config.yaml
encoder_activation: "gelu"
init: "small_normal"
beta2: 0.99
final_lr_fraction: 0.05
Rows from block 8 of the audio encoder of a small audio captioner, named by matrix and row number. Rows with one number belong to one neuron. Each number is 128 + 32 x the weight over its row's rms, rounded and kept within 0 to 255. All counts start at 0. Numbers have three digits each.
Before each neuron's rows are labels from the 100 clips, of 14976, where the neuron reaches its highest value: "strongest on" is what is common among them; "peak in band" is the frequency band that holds the peak. Only what is clearly more common there than usual is listed. The data: single notes of musical instruments (NSynth). In brackets: how many of the 100, against the usual share in percent.
# fc1: MLP up (encoder.blocks.8.mlp.fc1.weight, 640x160), inputs 0-79
# fc2: MLP down (encoder.blocks.8.mlp.fc2.weight, 160x640, transposed), outputs 0-79

strongest on: octave 2 (71 vs 14.2); instrument family: bass (52 vs 21.8); pitch class C# (38 vs 8.3); note: C#2 (26 vs 1.2)
peak in band: 0 to 250 Hz (88 vs 12.5)
fc1.326:064140119082150119107135098136106106174147131113189136118091148144113158120133099116112132159160182112124141136141080168149024129105061180149133174134074156130103049149121111116122118073106096118117089113125139126158112115108137127092085159
fc2.326:140129147107131144164132150200084188158125121102075123109074140157126153136103160135111166125169164116144113078079147112112105138178157109123167090120138115170119054114158122147148122143198126148110175153148162156149142099138175041079145164

strongest on: pitch class G# (41 vs 8.2); octave 6 (40 vs 11.7); note: G#6 (33 vs 0.9)
peak in band: 2000 to 4000 Hz (57 vs 25)
fc1.507:154134171103148114133121122177128189177082120113090147118170155156093068111173182141055079181082132054058214147131098078139094142096073159149121114101144109110169075112121152184135173155102156138123114133109101097161122148150142087125080155
fc2.507:144136145149066115153118156172156136196110132147189095107148149150084204171104082124163122170129191110136113074132133056119091079162150122095137082146155126135091080167161191100165118170189166117105107103093167179173151107160147087126101135

strongest on: pitch class F# (57 vs 7.7); octave 2 (55 vs 14.2); octave 1 (42 vs 12.1); note: F#2 (36 vs 1.1)
peak in band: 0 to 250 Hz (100 vs 12.5)
fc1.510:083052099127106162150088092169115126111176114140179084121109152169112179129081087137084084173136188077136142109102070114177104130187106145149169142184120134129103109129161130088112118139106155127158098075080158098180116212084149136088131139
fc2.510:104137080133183106106128147122192101159159149087138182107149075119049087161176111138133154156150102024134153088109148165097150151131151128117142088106129065143114077128154140164069145160150096175171110117111136119160104147170124141095128134

strongest on: acoustic (73 vs 32.5); string (28 vs 6.4)
peak in band: 0 to 250 Hz (65 vs 12.5)
fc1.144:129125081180163148112143111125130105105137143146164146133078191159102148096125092150101150144161155097154060090144110140081108201152127181107130121132119196133093109081101161095116085102136171140169108098174081135130185131077177089115164115
fc2.144:148132157170073141131068072122111095158079167171156134114134148113131160074114120110140081142119162165178130129131081113138087088124076131125100131151117065132127170138127138106125154120081155087111113143187095162103097116087171194139106097

strongest on: octave 5 (54 vs 16.2); pitch class G# (52 vs 8.2); note: G#5 (48 vs 1.5)
peak in band: 4000 to 8000 Hz (72 vs 25)
fc1.598:129145126120107218136093060124100148066163110114099151126103131109105143143143071103118176145157125103141101172148116183173136080098114130124124106169171112180121110124110108127144173159114132111173107145133101119139091134116153161083154148
fc2.598:196095190157082155124102104144124087138087210126150146111063149106096147078119102161133107114109143091173172167132089127149095065146140118086095168178172107174143100095140142114144136113108168117093084145158111168112060090132140115141084136

strongest on: octave 2 (55 vs 14.2); pitch class A (46 vs 8.7); note: A2 (33 vs 1.2); pitch class G (26 vs 7.8)
peak in band: 0 to 250 Hz (66 vs 12.5)
fc1.259:152135161106107168123107081155077166089094117147063119127113091120089052088118187192112089155127132098179106096088099149159191154191078160129160057105134085107111110118146166140118142115112149198159148177205201170130056139059136146141145135
fc2.259:121153097151142113154061110120099131156138105103182144117165173068146172120108088128127156150119153163175104139165112162115105160102141128112089119154115177115137102126150110100117140118151136103201128145090122123141154086184135139168061109

strongest on: pitch class E (61 vs 8.2); octave 5 (57 vs 16.2); note: E5 (56 vs 1.4); pitch class: F# (37 vs 7.7)
peak in band: 2000 to 4000 Hz (62 vs 25); 500 to 1000 Hz (38 vs 12.5)
fc1.36:110118175125123133148102100116099115113160095151186168189119183128142132099110141114141125203122077069117107146120096109146110110138058133144146113104113199114152108128125120155086094144140152175117104076190115127149120109103147124129159174
fc2.36:198130173136101180137096152133062138191086093117118144090102164114184136104107179117185120154104186137146130158075106088162084100191105068159110093135102080101124160151137089185102144180098186143119142118096170145086114091088155110112114126

strongest on: pitch class G# (46 vs 8.2); octave 4 (39 vs 17.2); note: G#4 (31 vs 1.5)
peak in band: 2000 to 4000 Hz (69 vs 25)
fc1.424:097105196138118137088094105112128095123163106099171117187092130154092142106127077079141090131152153091087176154117111128177097124156144094134151153139083109124153101072171089126118089192147160091129225142124122185145145112100122149136190136
fc2.424:110138085109114133102138150146096078116168122114065144131065081080165139129184119147125163146134092197169110177145132125178180112128104148116114136115125135102157086144115094168082160146103056149072094111180121104121089192138069125080156131

strongest on: pitch class F# (25 vs 7.7)
peak in band: 250 to 500 Hz (45 vs 12.5)
fc1.604:153104160134195203142106086142105139131148139144128155139102153164096115138102106134109145122094134102099120159132098083176170082064092180105179162136135139193122135126171094083142179109118120136102111122089141129121051187133185127139125157
fc2.604:098155173154134114124104095123108140182146085075189161070181140101085081137151174046146126095137156107145161136122179141109143166124131097136179100181124073130153091075130110177072133123164174114132166139072090146164174134137141128134107141

strongest on: octave 5 (37 vs 16.2); pitch class F# (25 vs 7.7)
peak in band: 500 to 1000 Hz (31 vs 12.5)
fc1.69:059126159118164156180115095121115132101156076171140127150113137136099124162091104126156150173174124150113148168133058160162122152156066150147143098146094153089156109116138099153111125164146109074171124138121106149159090131084145139162106141
fc2.69:166122145136106177137095127201027151150081097099109142101124161164141163127125140073130140098147144129140104180125085145133096113168127137125133124132146105094164105100097123136113147144138210145059184103156150161106112116092168080138169173

strongest on: octave 4 (60 vs 17.2); bass (50 vs 21.8)
peak in band: 0 to 250 Hz (70 vs 12.5)
fc1.520:112096122111190133117085144106128087121180129139139162131086122133079137163130099134086143112126156072155096161109101108145189176105133189135072127123158149104131141133202148144133174087086115109176106092135120097169161154114130166132097157
fc2.520:073115146109152102133118124069140104086116128162166126163130163108126097121167130114129215035150126148153134142141120231119095154139188123112155112140124132159118052045115104162087143116149175109145170129139117123146093137138106082143147157

strongest on: octave 5 (68 vs 16.2); pitch class C (41 vs 9.1); pitch class: D (34 vs 8.4); note: D5 (33 vs 1.4)
peak in band: 4000 to 8000 Hz (73 vs 25)
fc1.214:115145116094162102149108148107113102137157127110108108115118115140058161118086129153137100140167124146096179104188091111192069140170131113124107124119093129152114109124104144129133063150128144167161038104160151194171107095006195146111104106
fc2.214:130131148179097146133066132129081148170135151133163176084074201109133089095119149126142162127125159130139138108096123148127106086162118053107122129099117140175104121161136097160093198163165126101169154137078128150132131092119200159102046079

strongest on: pitch class F# (93 vs 7.7); octave 2 (90 vs 14.2); note: F#2 (85 vs 1.1)
peak in band: 0 to 250 Hz (100 vs 12.5)
fc1.472:075107118146135151190121056127109129138138120072171086179103142153135105140100113145134064124133134124090110143099115115178132116165085090143180168174125135145053132147102121075149195063070084142089152115128122088149164178128172223092138142
fc2.472:127132081176082108162120164184142132163162114067121144078139069145070138187121109119147109160127150064089115070128128106130155100120126161158148094090103061094161153172095154106079080193183132141103140086151135078149150157137176151107185071

strongest on: pitch class F# (30 vs 7.7); octave 1 (30 vs 12.1)
peak in band: 0 to 250 Hz (41 vs 12.5)
fc1.595:120151137136081147105160128103134107096165104057110064164146136181118090147101168089103066129127152128099152153183116102178105159163085104132114121115143141193089108164146076164101089100150124113127104163149102138070105127150139131083126063
fc2.595:076148092139136170147103156164116174196090106072184132065177133077171127172127114109148083138184182137081047121114096147071120122151161145129160075095080074127103133152151174098118095134176161147135180088138102087141168095151132165143118113

strongest on: pitch class G# (51 vs 8.2); note: G#2 (38 vs 1.1); pitch class: G (32 vs 7.8); note: G3 (31 vs 1.5)
peak in band: 0 to 250 Hz (53 vs 12.5); 500 to 1000 Hz (31 vs 12.5)
fc1.431:145122121171116143160174134145079182107099146113093158131133174118121147151149085103151109173104125100111152119180071138173121158112130128131111155125158113103138108115109140094090149200088061087142098119180139161116134086102098228140066128
fc2.431:124154124132180163187121123121118157135085134123154097114147165132099140106093119147132132088160118113144128072100147180078079168097164109115116147150105177177100064088180105129172139092157134140172172234127099146157162091101124083170110133

strongest on: pitch class A# (57 vs 8.7); organ (50 vs 11.8); note: A#4 (32 vs 1.4); note: B4 (25 vs 1.4)
peak in band: 0 to 250 Hz (99 vs 12.5)
fc1.98:119139130107115211160073116126092146103191077118124172140183146098085150130150106081118130173153164097116100143137136174160160128117141101149189146134099111142114121143100131104129199139096128150114117173187111084168152127086093194134179140
fc2.98:141141169126101138130116129092142073137092170171198131173105166066108117094139106131176173094112129112154180144098099173127056080140170108100122098162129111176114070108168105154105163128108182114130096108120113185117074139108104091146081165

strongest on: pitch class D# (59 vs 8.3); octave 4 (51 vs 17.2); note: D#4 (47 vs 1.5); instrument family: organ (41 vs 11.8)
peak in band: 500 to 1000 Hz (72 vs 12.5)
fc1.589:117163140138119136134103117027112112144144093084205160133144099096142153116103118112154113142076089097156076078119083094150204155126099128166124115089176121090105137153162104109142165163130177096113044141137084138125173175131140199130127228
fc2.589:160135094109180141140120147107100090135150154083089204115096130060103073083142106163117124156130083102162162121154108182135153139135141157126092139095108094114094074126114065140056177110118075153177081140144101114137103095140158143121101106

strongest on: pitch class B (91 vs 8.6); octave 2 (77 vs 14.2); note: B2 (75 vs 1.2)
peak in band: 250 to 500 Hz (96 vs 12.5)
fc1.614:126130157108129143183094127121077099080109121096078130099114137167064111171160099035161124172054149129141136115130117062127121152157133176158123130169105122129135122128139140150129159078158136142157090183128170103174121110152121164119152159
fc2.614:158123130156151113098143135176119122143143145147144121100121118146095108150082124122128129187106097126126133128140111052145145146109130103137092176118139190077162136154099111142167167104097113158121108180069214142125145094141165147124113097

strongest on: pitch class A# (53 vs 8.7); organ (35 vs 11.8); note: A#4 (32 vs 1.4)
peak in band: 0 to 250 Hz (86 vs 12.5)
fc1.10:093066090143112197168109132093084092102163136148173123131096120086108120132159058094144140140140150110162107119134107161130171146099156130081142113136080147164073125095110080131192181232079082131143143095153129133105109151126126141069175132
fc2.10:130110121120130172093089117130111108145082198112141164138049142069184105137113078172117102146140097117138102213107060181105106100143162124096134146076119096098128112152147153127097164137095145175089129101182121129120075065120158162154116147

strongest on: pitch class G (82 vs 7.8); octave 3 (51 vs 17); note: G3 (48 vs 1.5); octave 2 (36 vs 14.2)
peak in band: 500 to 1000 Hz (82 vs 12.5)
fc1.54:095072126154126124184162125182125128142126134131123100140090135160095112148137155114148141141115139118100193128177100099170102175124132190078070148116151134122122130126118187114134097160097052087169068160123179105134182104072111166175102177
fc2.54:116154150105194150141150127123147185131108103121150114101161159153093124130071151094131113088134120082138120118119157161087116193106166114146126150172119172161120073058155126141167084108147152140167179195088096128156152078137114071174135169

strongest on: pitch class G (78 vs 7.8); octave 2 (63 vs 14.2); note: G2 (57 vs 1.1)
peak in band: 500 to 1000 Hz (82 vs 12.5)
fc1.74:132135122150104149187141128149101147116118161119139130124118145132102065127105138103167130154107133108137113089171138171140148158111125175084083139150168162122105141101120168108151112142098076100151102153147153156116130035116129138147114202
fc2.74:151169164127163182114155116106159106156106078133129140082151135110133095106116169095172112094110111106152198127122168148125112152091107097142114176218117187147126086064187079167151114139125131129127149145056121111131142146100088083154133200

strongest on: pitch class F# (90 vs 7.7); octave 2 (80 vs 14.2); note: F#2 (76 vs 1.1)
peak in band: 0 to 250 Hz (96 vs 12.5)
fc1.244:095118062129159168154067099141127108123160148111088102178121137180129116152063116121097078123133128163109117199113106130158129159142120138184183179102108161137091110126168093131142143097162009081109148136167108158184105126102141128128162171
fc2.244:158128105145110089132124172184160104134126169086108147126136076149020154110113093139162162152128144034167103076161126129137113126122154180133106104092122055132106102128103142107128091201157148128117109136209178116131111129110162125142171123

strongest on: pitch class E (70 vs 8.2); pitch class F# (27 vs 7.7); note: E6 (25 vs 0.9)
peak in band: 2000 to 4000 Hz (70 vs 25)
fc1.217:140085165121173186118095130185099144176128151110168161205117184181134101115133127158147145118148185095121173147151084151106074139101114116093124161108118132089120085130158101083064144165111101065132126145135111132117091125134112159086110141
fc2.217:138127157152144141163129155109104162146171165135104124139110128177082056115131140117112103088158131112090133071120167147082148115138130087130149141067177075144092088165135098132136187110184091138132160137096101151193160163101186150120129030

strongest on: pitch class G (43 vs 7.8)
peak in band: 500 to 1000 Hz (48 vs 12.5)
fc1.202:185074098105184138093072109157099132151135088111109200162116219140125148144161105155183136095145177061147186173096121135214124143130113154146130146157192129108105121169159156080085092157106141107138112150128194140104103116109129188136102184
fc2.202:155090180108164142102133138081147086114107142127104185124153133108114038086114171128163131054114079065133203119138122206147149134110143090158135162137130075129119109061134075176080115151118132148122176154101128098113108145083142143142164148

strongest on: pitch class G# (29 vs 8.2); note: G#5 (29 vs 1.5); string (28 vs 6.4)
peak in band: 500 to 1000 Hz (30 vs 12.5)
fc1.15:100132118066161123159099138108093110113129111131144166123122148175033222123092065149090142133162154112098117152120112111092122134063086105172145144125151156141147072121154060151135108153089152122118097122142171144186099145117127175101091185
fc2.15:143086151092121158175094168155066140140091179079076163113072131117135141074098124195120163085155156094156105101130093163133107106174158137104126104123125067175109097103141124127123115153177138124113167169212117144110093083125195087112134140

strongest on: pitch class B (26 vs 8.6); pitch class E (25 vs 8.2)
peak in band: 0 to 250 Hz (97 vs 12.5)
fc1.444:138108100147167160132132115103102122137143118110126195167107138184083158152173136092129154088117148104125175072132117186177087110111104126092146166138211114155136130102108096112085118127128183048143079157161156119108140105147165157061125189
fc2.444:136113115143130195104102103119071103159074110146143141095124155101161110133140133100133116118132085177137134199109073160132127124090091150132147141156106142046185154100125096131090210093075186142063166151117127126109083135077139150176155161

strongest on: octave 3 (56 vs 17); pitch class D# (54 vs 8.3); note: D#3 (28 vs 1.2); note: D3 (27 vs 1.3)
peak in band: 0 to 250 Hz (100 vs 12.5)
fc1.193:089085141084143171149111151114066123173091113106135126247132094163088121128159179162118129120120202087192066122149095096187163137113099158104148194161130158091067109142121136176133104123083170119232150086117177118137138154095138126077175133
fc2.193:148116161069162147104140100082117135061165096167134093150102163117145095117103136134127154106131082191128151127138145152144135177085154131130114181153141177140139071045114104121134177081126122129132090190126120166160138116108082065146151163

strongest on: octave 3 (79 vs 17); pitch class F# (67 vs 7.7); note: F#3 (53 vs 1.5); note: B3 (26 vs 1.4)
peak in band: 500 to 1000 Hz (62 vs 12.5); 1000 to 2000 Hz (31 vs 12.5)
fc1.112:088060124186163150164145103109131138116208136161164107135065161153134152176115136164106132179137127121090129160104112073193108094154127138110153125131062177157125135058113152171129096145121104124155115146182107111127112126115156061140133105
fc2.112:120112109115117150109114148125132119108098141173031134168145139127092122079142130131147135177133116139209118162092128120114091149147102092127136125090102079112079116127109118161083157123075116159148092192169131177130115135097117177115114136

strongest on: pitch class D# (81 vs 8.3); source: electronic (62 vs 36.4); octave 3 (52 vs 17); note: D#3 (47 vs 1.2)
peak in band: 250 to 500 Hz (93 vs 12.5)
fc1.536:144092121070173161139101131134087138113151185095139165153115064134134161159083093127109112118188176135138128148062073090181163117065092146088157232164183143162080097183150096121151163129132169067138135121139140116127097152158100125166073161
fc2.536:133117157115071172120116090117149117165115104113138172105078104102135153102122168150153115101120173109157132156117134123139094102147127088104125117189149069187159082097181090145119113179162143103071160109107115150116097137124127096122148171

strongest on: octave 4 (59 vs 17.2); pitch class F# (45 vs 7.7); note: F#4 (40 vs 1.4)
peak in band: 2000 to 4000 Hz (56 vs 25)
fc1.342:102166128063160162140103094158126161130127105112126089159107181114107201077128052112136136161138178140110120162160107085118124151130091096194104141168087133116166107108158127098133115155149138062153123075120123118129110133123124162115139115
fc2.342:142105179136138196178142166123080123131077176172056117138068127149135145094133131161126086086179116135157125114128122145129111123114131127089122144154181117149103084081153112133163130110149114146076189188191129160125109137101180104126145127

strongest on: octave 2 (66 vs 14.2); pitch class D (30 vs 8.4)
peak in band: 0 to 250 Hz (92 vs 12.5)
fc1.532:109067125165231170117116124123111107119157161105159110113050173098094185099133074128125125150096138087108090152034099121104150141124157200134107168101095189143176167081153082070130174122147123090153134103090139079103127119136157101083138097
fc2.532:130098128129084186125097148091090152147098135192119103126095184116151112114135123105115133119183137194098087113079113142122106071163130096088161127118168127157101074163182176120116180087164120170083155176151126199172118147101123142122148135

strongest on: pitch class F# (72 vs 7.7); octave 2 (55 vs 14.2); note: F#4 (32 vs 1.4); note: F#2 (28 vs 1.1)
peak in band: 500 to 1000 Hz (40 vs 12.5); 0 to 250 Hz (33 vs 12.5)
fc1.226:157066102212186152177124060097132105135132149178137122136165132158133162149080178152151141120136099135111148119126062121185144137084146160108104112188113169147124102089115133148157134093168102160090157108124133132204137148179150128176115116
fc2.226:133096103149108040062148153108162110083200125165070111146169087122075087134138166112133128177087096106106175109174178099142182095141128098147149143105169101079123119158089128192115151151094101176131059112069146166155130180136116143122132106

strongest on: acoustic (67 vs 32.5); octave 1 (65 vs 12.1); brass (48 vs 5.6)
peak in band: 0 to 250 Hz (100 vs 12.5)
fc1.343:109122058147157115168072175133108128109117089061068102078105176105106136106157096107121121107113177102143144153094128168165135164151136128123103130122119135174105179133119109140206142118119178140162131132098115085150150118127150099011100123
fc2.343:144081149114128106116118097103068171089184083136137125144106174109150075149093140084127159079094143181107144171167097150163168114138135110147110177112170203125194108155081110106121144145151131081122110105088144105127128114160133100126139116

strongest on: pitch class F# (56 vs 7.7); octave 6 (51 vs 11.7); note: F#6 (26 vs 0.9)
peak in band: 2000 to 4000 Hz (55 vs 25)
fc1.448:129036107092141134116052106170081143109196152139123117160106044194085138094093161092105110116103113126102109176118097105141177091092121159102154136098098178169131118129148151138123098089115152095135156090126161177122147122119175100123137140
fc2.448:157150095105115088083143150150205127101209121106088162162125091126066114130148117098114169149090120074175164131173155140151164132141136136139129154090143092113121071151100107155079124209168081116140058082135151128145123153170093123079149168

strongest on: acoustic (85 vs 32.5); octave 2 (41 vs 14.2); brass (26 vs 5.6); instrument family: string (26 vs 6.4)
peak in band: 0 to 250 Hz (95 vs 12.5)
fc1.476:093126170171046139129127093078119131149085090083183142188116165161063075109126154109119142099129113167123149123142113124159078137104111121093110142145178152159132133100056126116135137133072183124108109118116107227127157175118119047104200098
fc2.476:138224134171147177155137102185107106232131143081141188047155071079130128167150130069165091157123139094178151131105107107093139140072088156116107119165114140087190131114145087155115165173102104125090119117100126121138164101130180153126084096

strongest on: pitch class G# (91 vs 8.2); octave 3 (85 vs 17); note: G#3 (85 vs 1.4)
peak in band: 500 to 1000 Hz (91 vs 12.5)
fc1.160:138138127112139122139100156121105105090171136125093144149123144157093191148111074090141150171130102071153180093133108104099166160104080113079076130126133100159141180087105125063081108133141127127115095133167133156103100146108108179076130149
fc2.160:136086163117121144117115080110069072069101144155123132189127120101129100084123141138125182062132074183135185107158065170185130099067131131142095166130150120149168128073115060087119160100127149103102143188185144113086115161075149101114184120

strongest on: pitch class G# (61 vs 8.2); octave 2 (56 vs 14.2); note: G#2 (40 vs 1.1); octave 1 (39 vs 12.1)
peak in band: 0 to 250 Hz (98 vs 12.5)
fc1.143:124122114117097188117125142097067173114108091072117097163104126178077071130113150168098076146145110089148136130140133152155200104098088132157110113112165098127175083139119088135180228137114163171122100177104111128182142104100128126165098107
fc2.143:100155138160118152176089123141125147195091116126175099128148172117145166133116127095152145131192190183138099091086154123094063150115132109103137068151108141168090095160179136115152081130202152088184177144107118161148192088132159100120059105

strongest on: octave 5 (66 vs 16.2); pitch class C# (25 vs 8.3); note: C#5 (25 vs 1.4)
peak in band: 0 to 250 Hz (70 vs 12.5)
fc1.612:131054145197167219200120078148072110138167124064117125166066142126068139130091132144108077140099099126096136149158084166145187126137122189093131104101125188111112133133085143133127145127098164111152130087146153148169107137106161079110127143
fc2.612:159115130176149146138085151114086109184126103159161103160108176158095153119114086138181200127118155145204067159159117120144096147102111133108085176127118149115158120110075093135109173097103174125138135128121164141147107101113148103173103103

strongest on: octave 5 (51 vs 16.2); pitch class G (38 vs 7.8); note: G5 (34 vs 1.2)
peak in band: 500 to 1000 Hz (55 vs 12.5)
fc1.314:050119154087110104098112056136103145143164126059146149122103127169124135125128089127146102199121122139113132120133094140135124130130141073206176111115131125165132109123129097165068086141119131145128099117159128131171122180125166137100208136
fc2.314:170125140115102156087116143145067135150101113101128161097129173089152115110113178118180144149078127116134133184130085117163098099190123068168123121098093094083162158147092097184066166175075182163130114098086153123089087072099138119121098158

strongest on: keyboard (42 vs 15.5); octave 6 (34 vs 11.7); octave 1 (31 vs 12.1); guitar (31 vs 13.1)
peak in band: 0 to 250 Hz (100 vs 12.5)
fc1.106:128107089123172168104142085099122061125110113099138155114140126119117128157150116135095120147163127116138140117170135150170142086066114147120100143115085105145082154117107127154207148154027138139147103135105166068123190164117139159084111148
fc2.106:144072104092123127132102166153083187074162107076088186115065157097156088133115156149087178142105136107111102151136103157152170121199173107136145178046116113134158093167093137143064123165191119152154120112148178115112119084146160095079172143

strongest on: pitch class E (32 vs 8.2); octave 2 (32 vs 14.2)
peak in band: 250 to 500 Hz (49 vs 12.5)
fc1.292:143117098128113182131113081109068197098167174067128118101078159113077112096126127095058160112141139107132141127079107113102116160108133103134157135061158155172131147117075127112119210135147174149119175164159073151142129145132163116100092125
fc2.292:095136169114100120130152072135133147080130221148152127141134198118123136050085126107072112087096133141135147158134109138110081086123136098112108202141147143196139100102133166088153097062119127084162099160152055175151127066144116125155058143

strongest on: octave 4 (37 vs 17.2); octave 6 (30 vs 11.7); octave 7 (27 vs 7.9)
peak in band: 0 to 250 Hz (37 vs 12.5)
fc1.637:133123091128201169125117118077113100115106071146078163185144105152025182160172105151144112158145162134097138161137157197134148113140099123180131141154121100075126147117158173162112182119120127064153133116145147097164137143127113161159084181
fc2.637:129127120103154172089118135119099181127145101132126168086085162110147084146114165094133153100098076106143156205117094185156156151135138079136144168128157159122168092101152090174072145151138133142115160142054141130132081092144134108125108204

strongest on: pitch class D# (94 vs 8.3); octave 3 (58 vs 17); note: D#3 (57 vs 1.2); note: D#2 (28 vs 1.2)
peak in band: 0 to 250 Hz (100 vs 12.5)
fc1.441:078139132114135189135115127150061165164085109147148121195093139144094110145150103153113115089093218104083133085092093071156122125162082145098203171104159184148107098152063155180135179123105133066178166061123147096097175078118162087084108117
fc2.441:172112190100110103150148124133135135095175095132158089177083134099137135140173112143119162101133152177103155074134156116168160109130160148127136105163147153155088074110130122110161098135186125100128106096130146166137164159145096039089141132

strongest on: octave 2 (69 vs 14.2); pitch class C# (25 vs 8.3)
peak in band: 0 to 250 Hz (65 vs 12.5)
fc1.287:084122107070185168139103076163119119129134098133128138182091117143094146113167111148148089102152146119117131181133080095117096096079056130159141187149077139106128104157120098154099081147087103106151155099178084145188101118102146118162089131
fc2.287:118130177098128181142117100127088169133128131124115129129089160164109114138132176099124161078154130117137131135083142167090098157169167082102171114144164107180150045060113098196119159137161160149086185162138106178155091123127169080102122183

strongest on: pitch class B (80 vs 8.6); octave 2 (60 vs 14.2); note: B2 (56 vs 1.2); octave 1 (36 vs 12.1)
peak in band: 0 to 250 Hz (100 vs 12.5)
fc1.638:151144128099149184090104119112084116140132106123074139141040166202109158115122133105113101087137144073139141071106116089195100135101137104127102160102158096124110122111128115111122087171111162082104119125127110161153110099171156095150128139
fc2.638:128090113188096144112097122124085073149151103161119145147129107106121113143157134098133162075154121150089167105137124159174152082124109118115131125180132107094161108127159094121107184140137159127055156153126139142140122206081130120141210085

strongest on: acoustic (73 vs 32.5); pitch class C (69 vs 9.1); note: C4 (38 vs 1.4); note: C3 (25 vs 1.3)
peak in band: 1000 to 2000 Hz (43 vs 12.5)
fc1.82:099073094108116179130175127123151105146107129092144157180100177155155102140140061085142109135115148088147193151144104135163072133110102172160134162152194123094139103087110174108102139163119097103139105112109148187097119087134129178093084175
fc2.82:167125127135163145174147108132115121112110138143111120149135118139058117102125131146116140079117066091139164081157113161135135160047121141146084216128131185156155102100123074096162143088117091122126151219151124118130132170060129118144168121

strongest on: acoustic (66 vs 32.5); pitch class C (35 vs 9.1); string (31 vs 6.4)
peak in band: 1000 to 2000 Hz (37 vs 12.5)
fc1.619:109151165153122108126106108166136133145158107138087131123095169133090141081098123067137111154163111083153130118105088171132131170169128087137119114127140074068183157109122138114143124169152184086155142114159161170213117090102131057060122167
fc2.619:157156128148154133109064090121082111140126115170128151110138163108138125116097161100153169132108117184209120194170097140172121176087084108135090146180105196107150138096123060181125160123089111091139130136099113116099102094130117125143051154

strongest on: pitch class B (46 vs 8.6); note: B5 (40 vs 1.3); pitch class: C (34 vs 9.1); octave 7 (33 vs 7.9)
peak in band: 1000 to 2000 Hz (47 vs 12.5)
fc1.434:147057169168150138124035105154129089145176159173161136117109070100129149119087173157090113173135137125092065130131100112096176132142088191083199119073127155110111114074208180155123116094130125091127046090132128134143108167115159134151095164
fc2.434:146122071093183113116117135154171126130163070133076148143119104144059147163130121123134193183144121089183115111157132132139147208106145183150129115095103112088134085126108101149112110179146109140137117124166190117133111130162121100087170151

strongest on: octave 4 (46 vs 17.2); pitch class F# (45 vs 7.7); note: F#4 (42 vs 1.4); note: C5 (27 vs 1.4)
peak in band: 1000 to 2000 Hz (32 vs 12.5)
fc1.290:121100149098172137104099162135122142122196072142125180152146162087092157123150071151153102191114113113102120151122114122137133111065070131154121150142122130083165083111122116053071119176147093106129128129142132129121113101112098147096126122
fc2.290:205132203125114184124100114135100081160048147161156130130095153120123156073126148164191150108132135148154148116106100139161038102133141098138114118157112124148090128070152073168139149138104195116074159139138170140081087128063154092144135155

strongest on: pitch class D# (37 vs 8.3); note: D#3 (36 vs 1.2); note: F#4 (30 vs 1.4); pitch class: F# (30 vs 7.7)
peak in band: 250 to 500 Hz (38 vs 12.5); 0 to 250 Hz (32 vs 12.5)
fc1.162:126113136116168134124131119153120107083098149143168149113082131143133205086086072096093144182147124148098098101162162156119141149106092100151171157096141145153130076103116086114163097176050159104143116097116122135160148159115114132088104173
fc2.162:143112136123150157130146111115095090160148130085053158062057080058097058105149153156135071118129074107114169126157150156120223140105127161124098165166141133097186084081128096141129148101143111177084131166131100103148128163143109120138183154

strongest on: octave 2 (78 vs 14.2); pitch class C (46 vs 9.1); note: C2 (39 vs 1.2); pitch class: C# (34 vs 8.3)
peak in band: 0 to 250 Hz (100 vs 12.5)
fc1.425:134153116142209153065139123164126127132105141139175142112146148119131163138189102114116110163124111178089072121172080140147084125090122068147098161095145212176147106171127093094118101194116143075148110121128091151126111114144168173107094178
fc2.425:141157160141170184123147100156124134177082145120177133066151157148063115123126174052179124125143112098172165163103091150097084180074139180149149104135125090108158126075117094150109156101114208131133178130089112142156098101088190102140129188

strongest on: pitch class E (67 vs 8.2); octave 5 (45 vs 16.2); note: E5 (44 vs 1.4); pitch class: F# (32 vs 7.7)
peak in band: 2000 to 4000 Hz (67 vs 25); 1000 to 2000 Hz (30 vs 12.5)
fc1.499:081123139099126174132153068129095134101143164109170151204115137124100114138122124122119120139179121085191185172138082112156148164110061158170127138152091168110155101132104138086129115161156086108169098120194131104177087150107149110130175144
fc2.499:081131173115094124148202122091170150113177127159104092138129128158067134141163152093106122091141125119112145109148194134093129131129151111099145124152204118169153033104125146156149099111206133143104147125121102188191168176145098043112142165

strongest on: source: synthetic (60 vs 31.1); bass (56 vs 21.8); octave 1 (51 vs 12.1); octave 2 (48 vs 14.2)
peak in band: 0 to 250 Hz (92 vs 12.5)
fc1.346:122164097156131110181126111119107138142116149147171145139089158128047136156154108110118148138159161083093103148116126086150114134121050151098065181126123151131093088161171108140114134209105081113229137081145085159155135107131118133152130113
fc2.346:082139108137153145213147110168140115177116107073162129007152094095066201151121107136160133155139155083138116089135128146078097158083135148110111101212102139128177074098158140115119110108157176137138107163129129111141163091173168094146124173

strongest on: pitch class A# (32 vs 8.7)
peak in band: 0 to 250 Hz (65 vs 12.5)
fc1.156:097136193134172139086083137111122124085141089138137183154166164106082210074148150096142136172103167098154150124136114147146119117174031165127133127120093181121113076136110127116120134119147103098096076074162150111164082090112113111143114147
fc2.156:115129076147169103112147148169138163110185094154134106141111119124146109187100096145091118172129114129097082126111119117107173115139138165109138165038144120095141134199133122098128155127149075170118133087118158101180134125134158129112148072

strongest on: pitch class E (71 vs 8.2); octave 2 (49 vs 14.2); octave 3 (46 vs 17); note: E3 (35 vs 1.5)
peak in band: 250 to 500 Hz (86 vs 12.5)
fc1.241:139145080091117204111125069150070099090117102107130099107100100106093153066099142161115098142158144085098124129094102138165137087105116145124126143164066141135049108180120086202183164097126150183152188117126143148199114136111126095114121103
fc2.241:150112119094088049107126105160151138102136169136071134138101127170089188096064146165151177182081135091175093123161127054141100114168132127108078143124132128138150114109097153136184084142107121117131055173167165163079092111141118113114138130

strongest on: pitch class D# (41 vs 8.3); octave 1 (41 vs 12.1); brass (30 vs 5.6)
peak in band: 0 to 250 Hz (43 vs 12.5); 250 to 500 Hz (42 vs 12.5)
fc1.327:131086149110073172138142128101111077104160079130083195130122172155048108084115166110100100129145176109178140074117120124130123162081124047086130138124115108147106120114125099113110134155119138159127155133139116141139130097144128106084184165
fc2.327:167131172100072078091133108156193129110152125110155139162126140133114137079076153135149176119059160126151128130188121112161088090147123100171092169133092103137145131123095095149107085183118147057125086080116160129085138135091111085113161134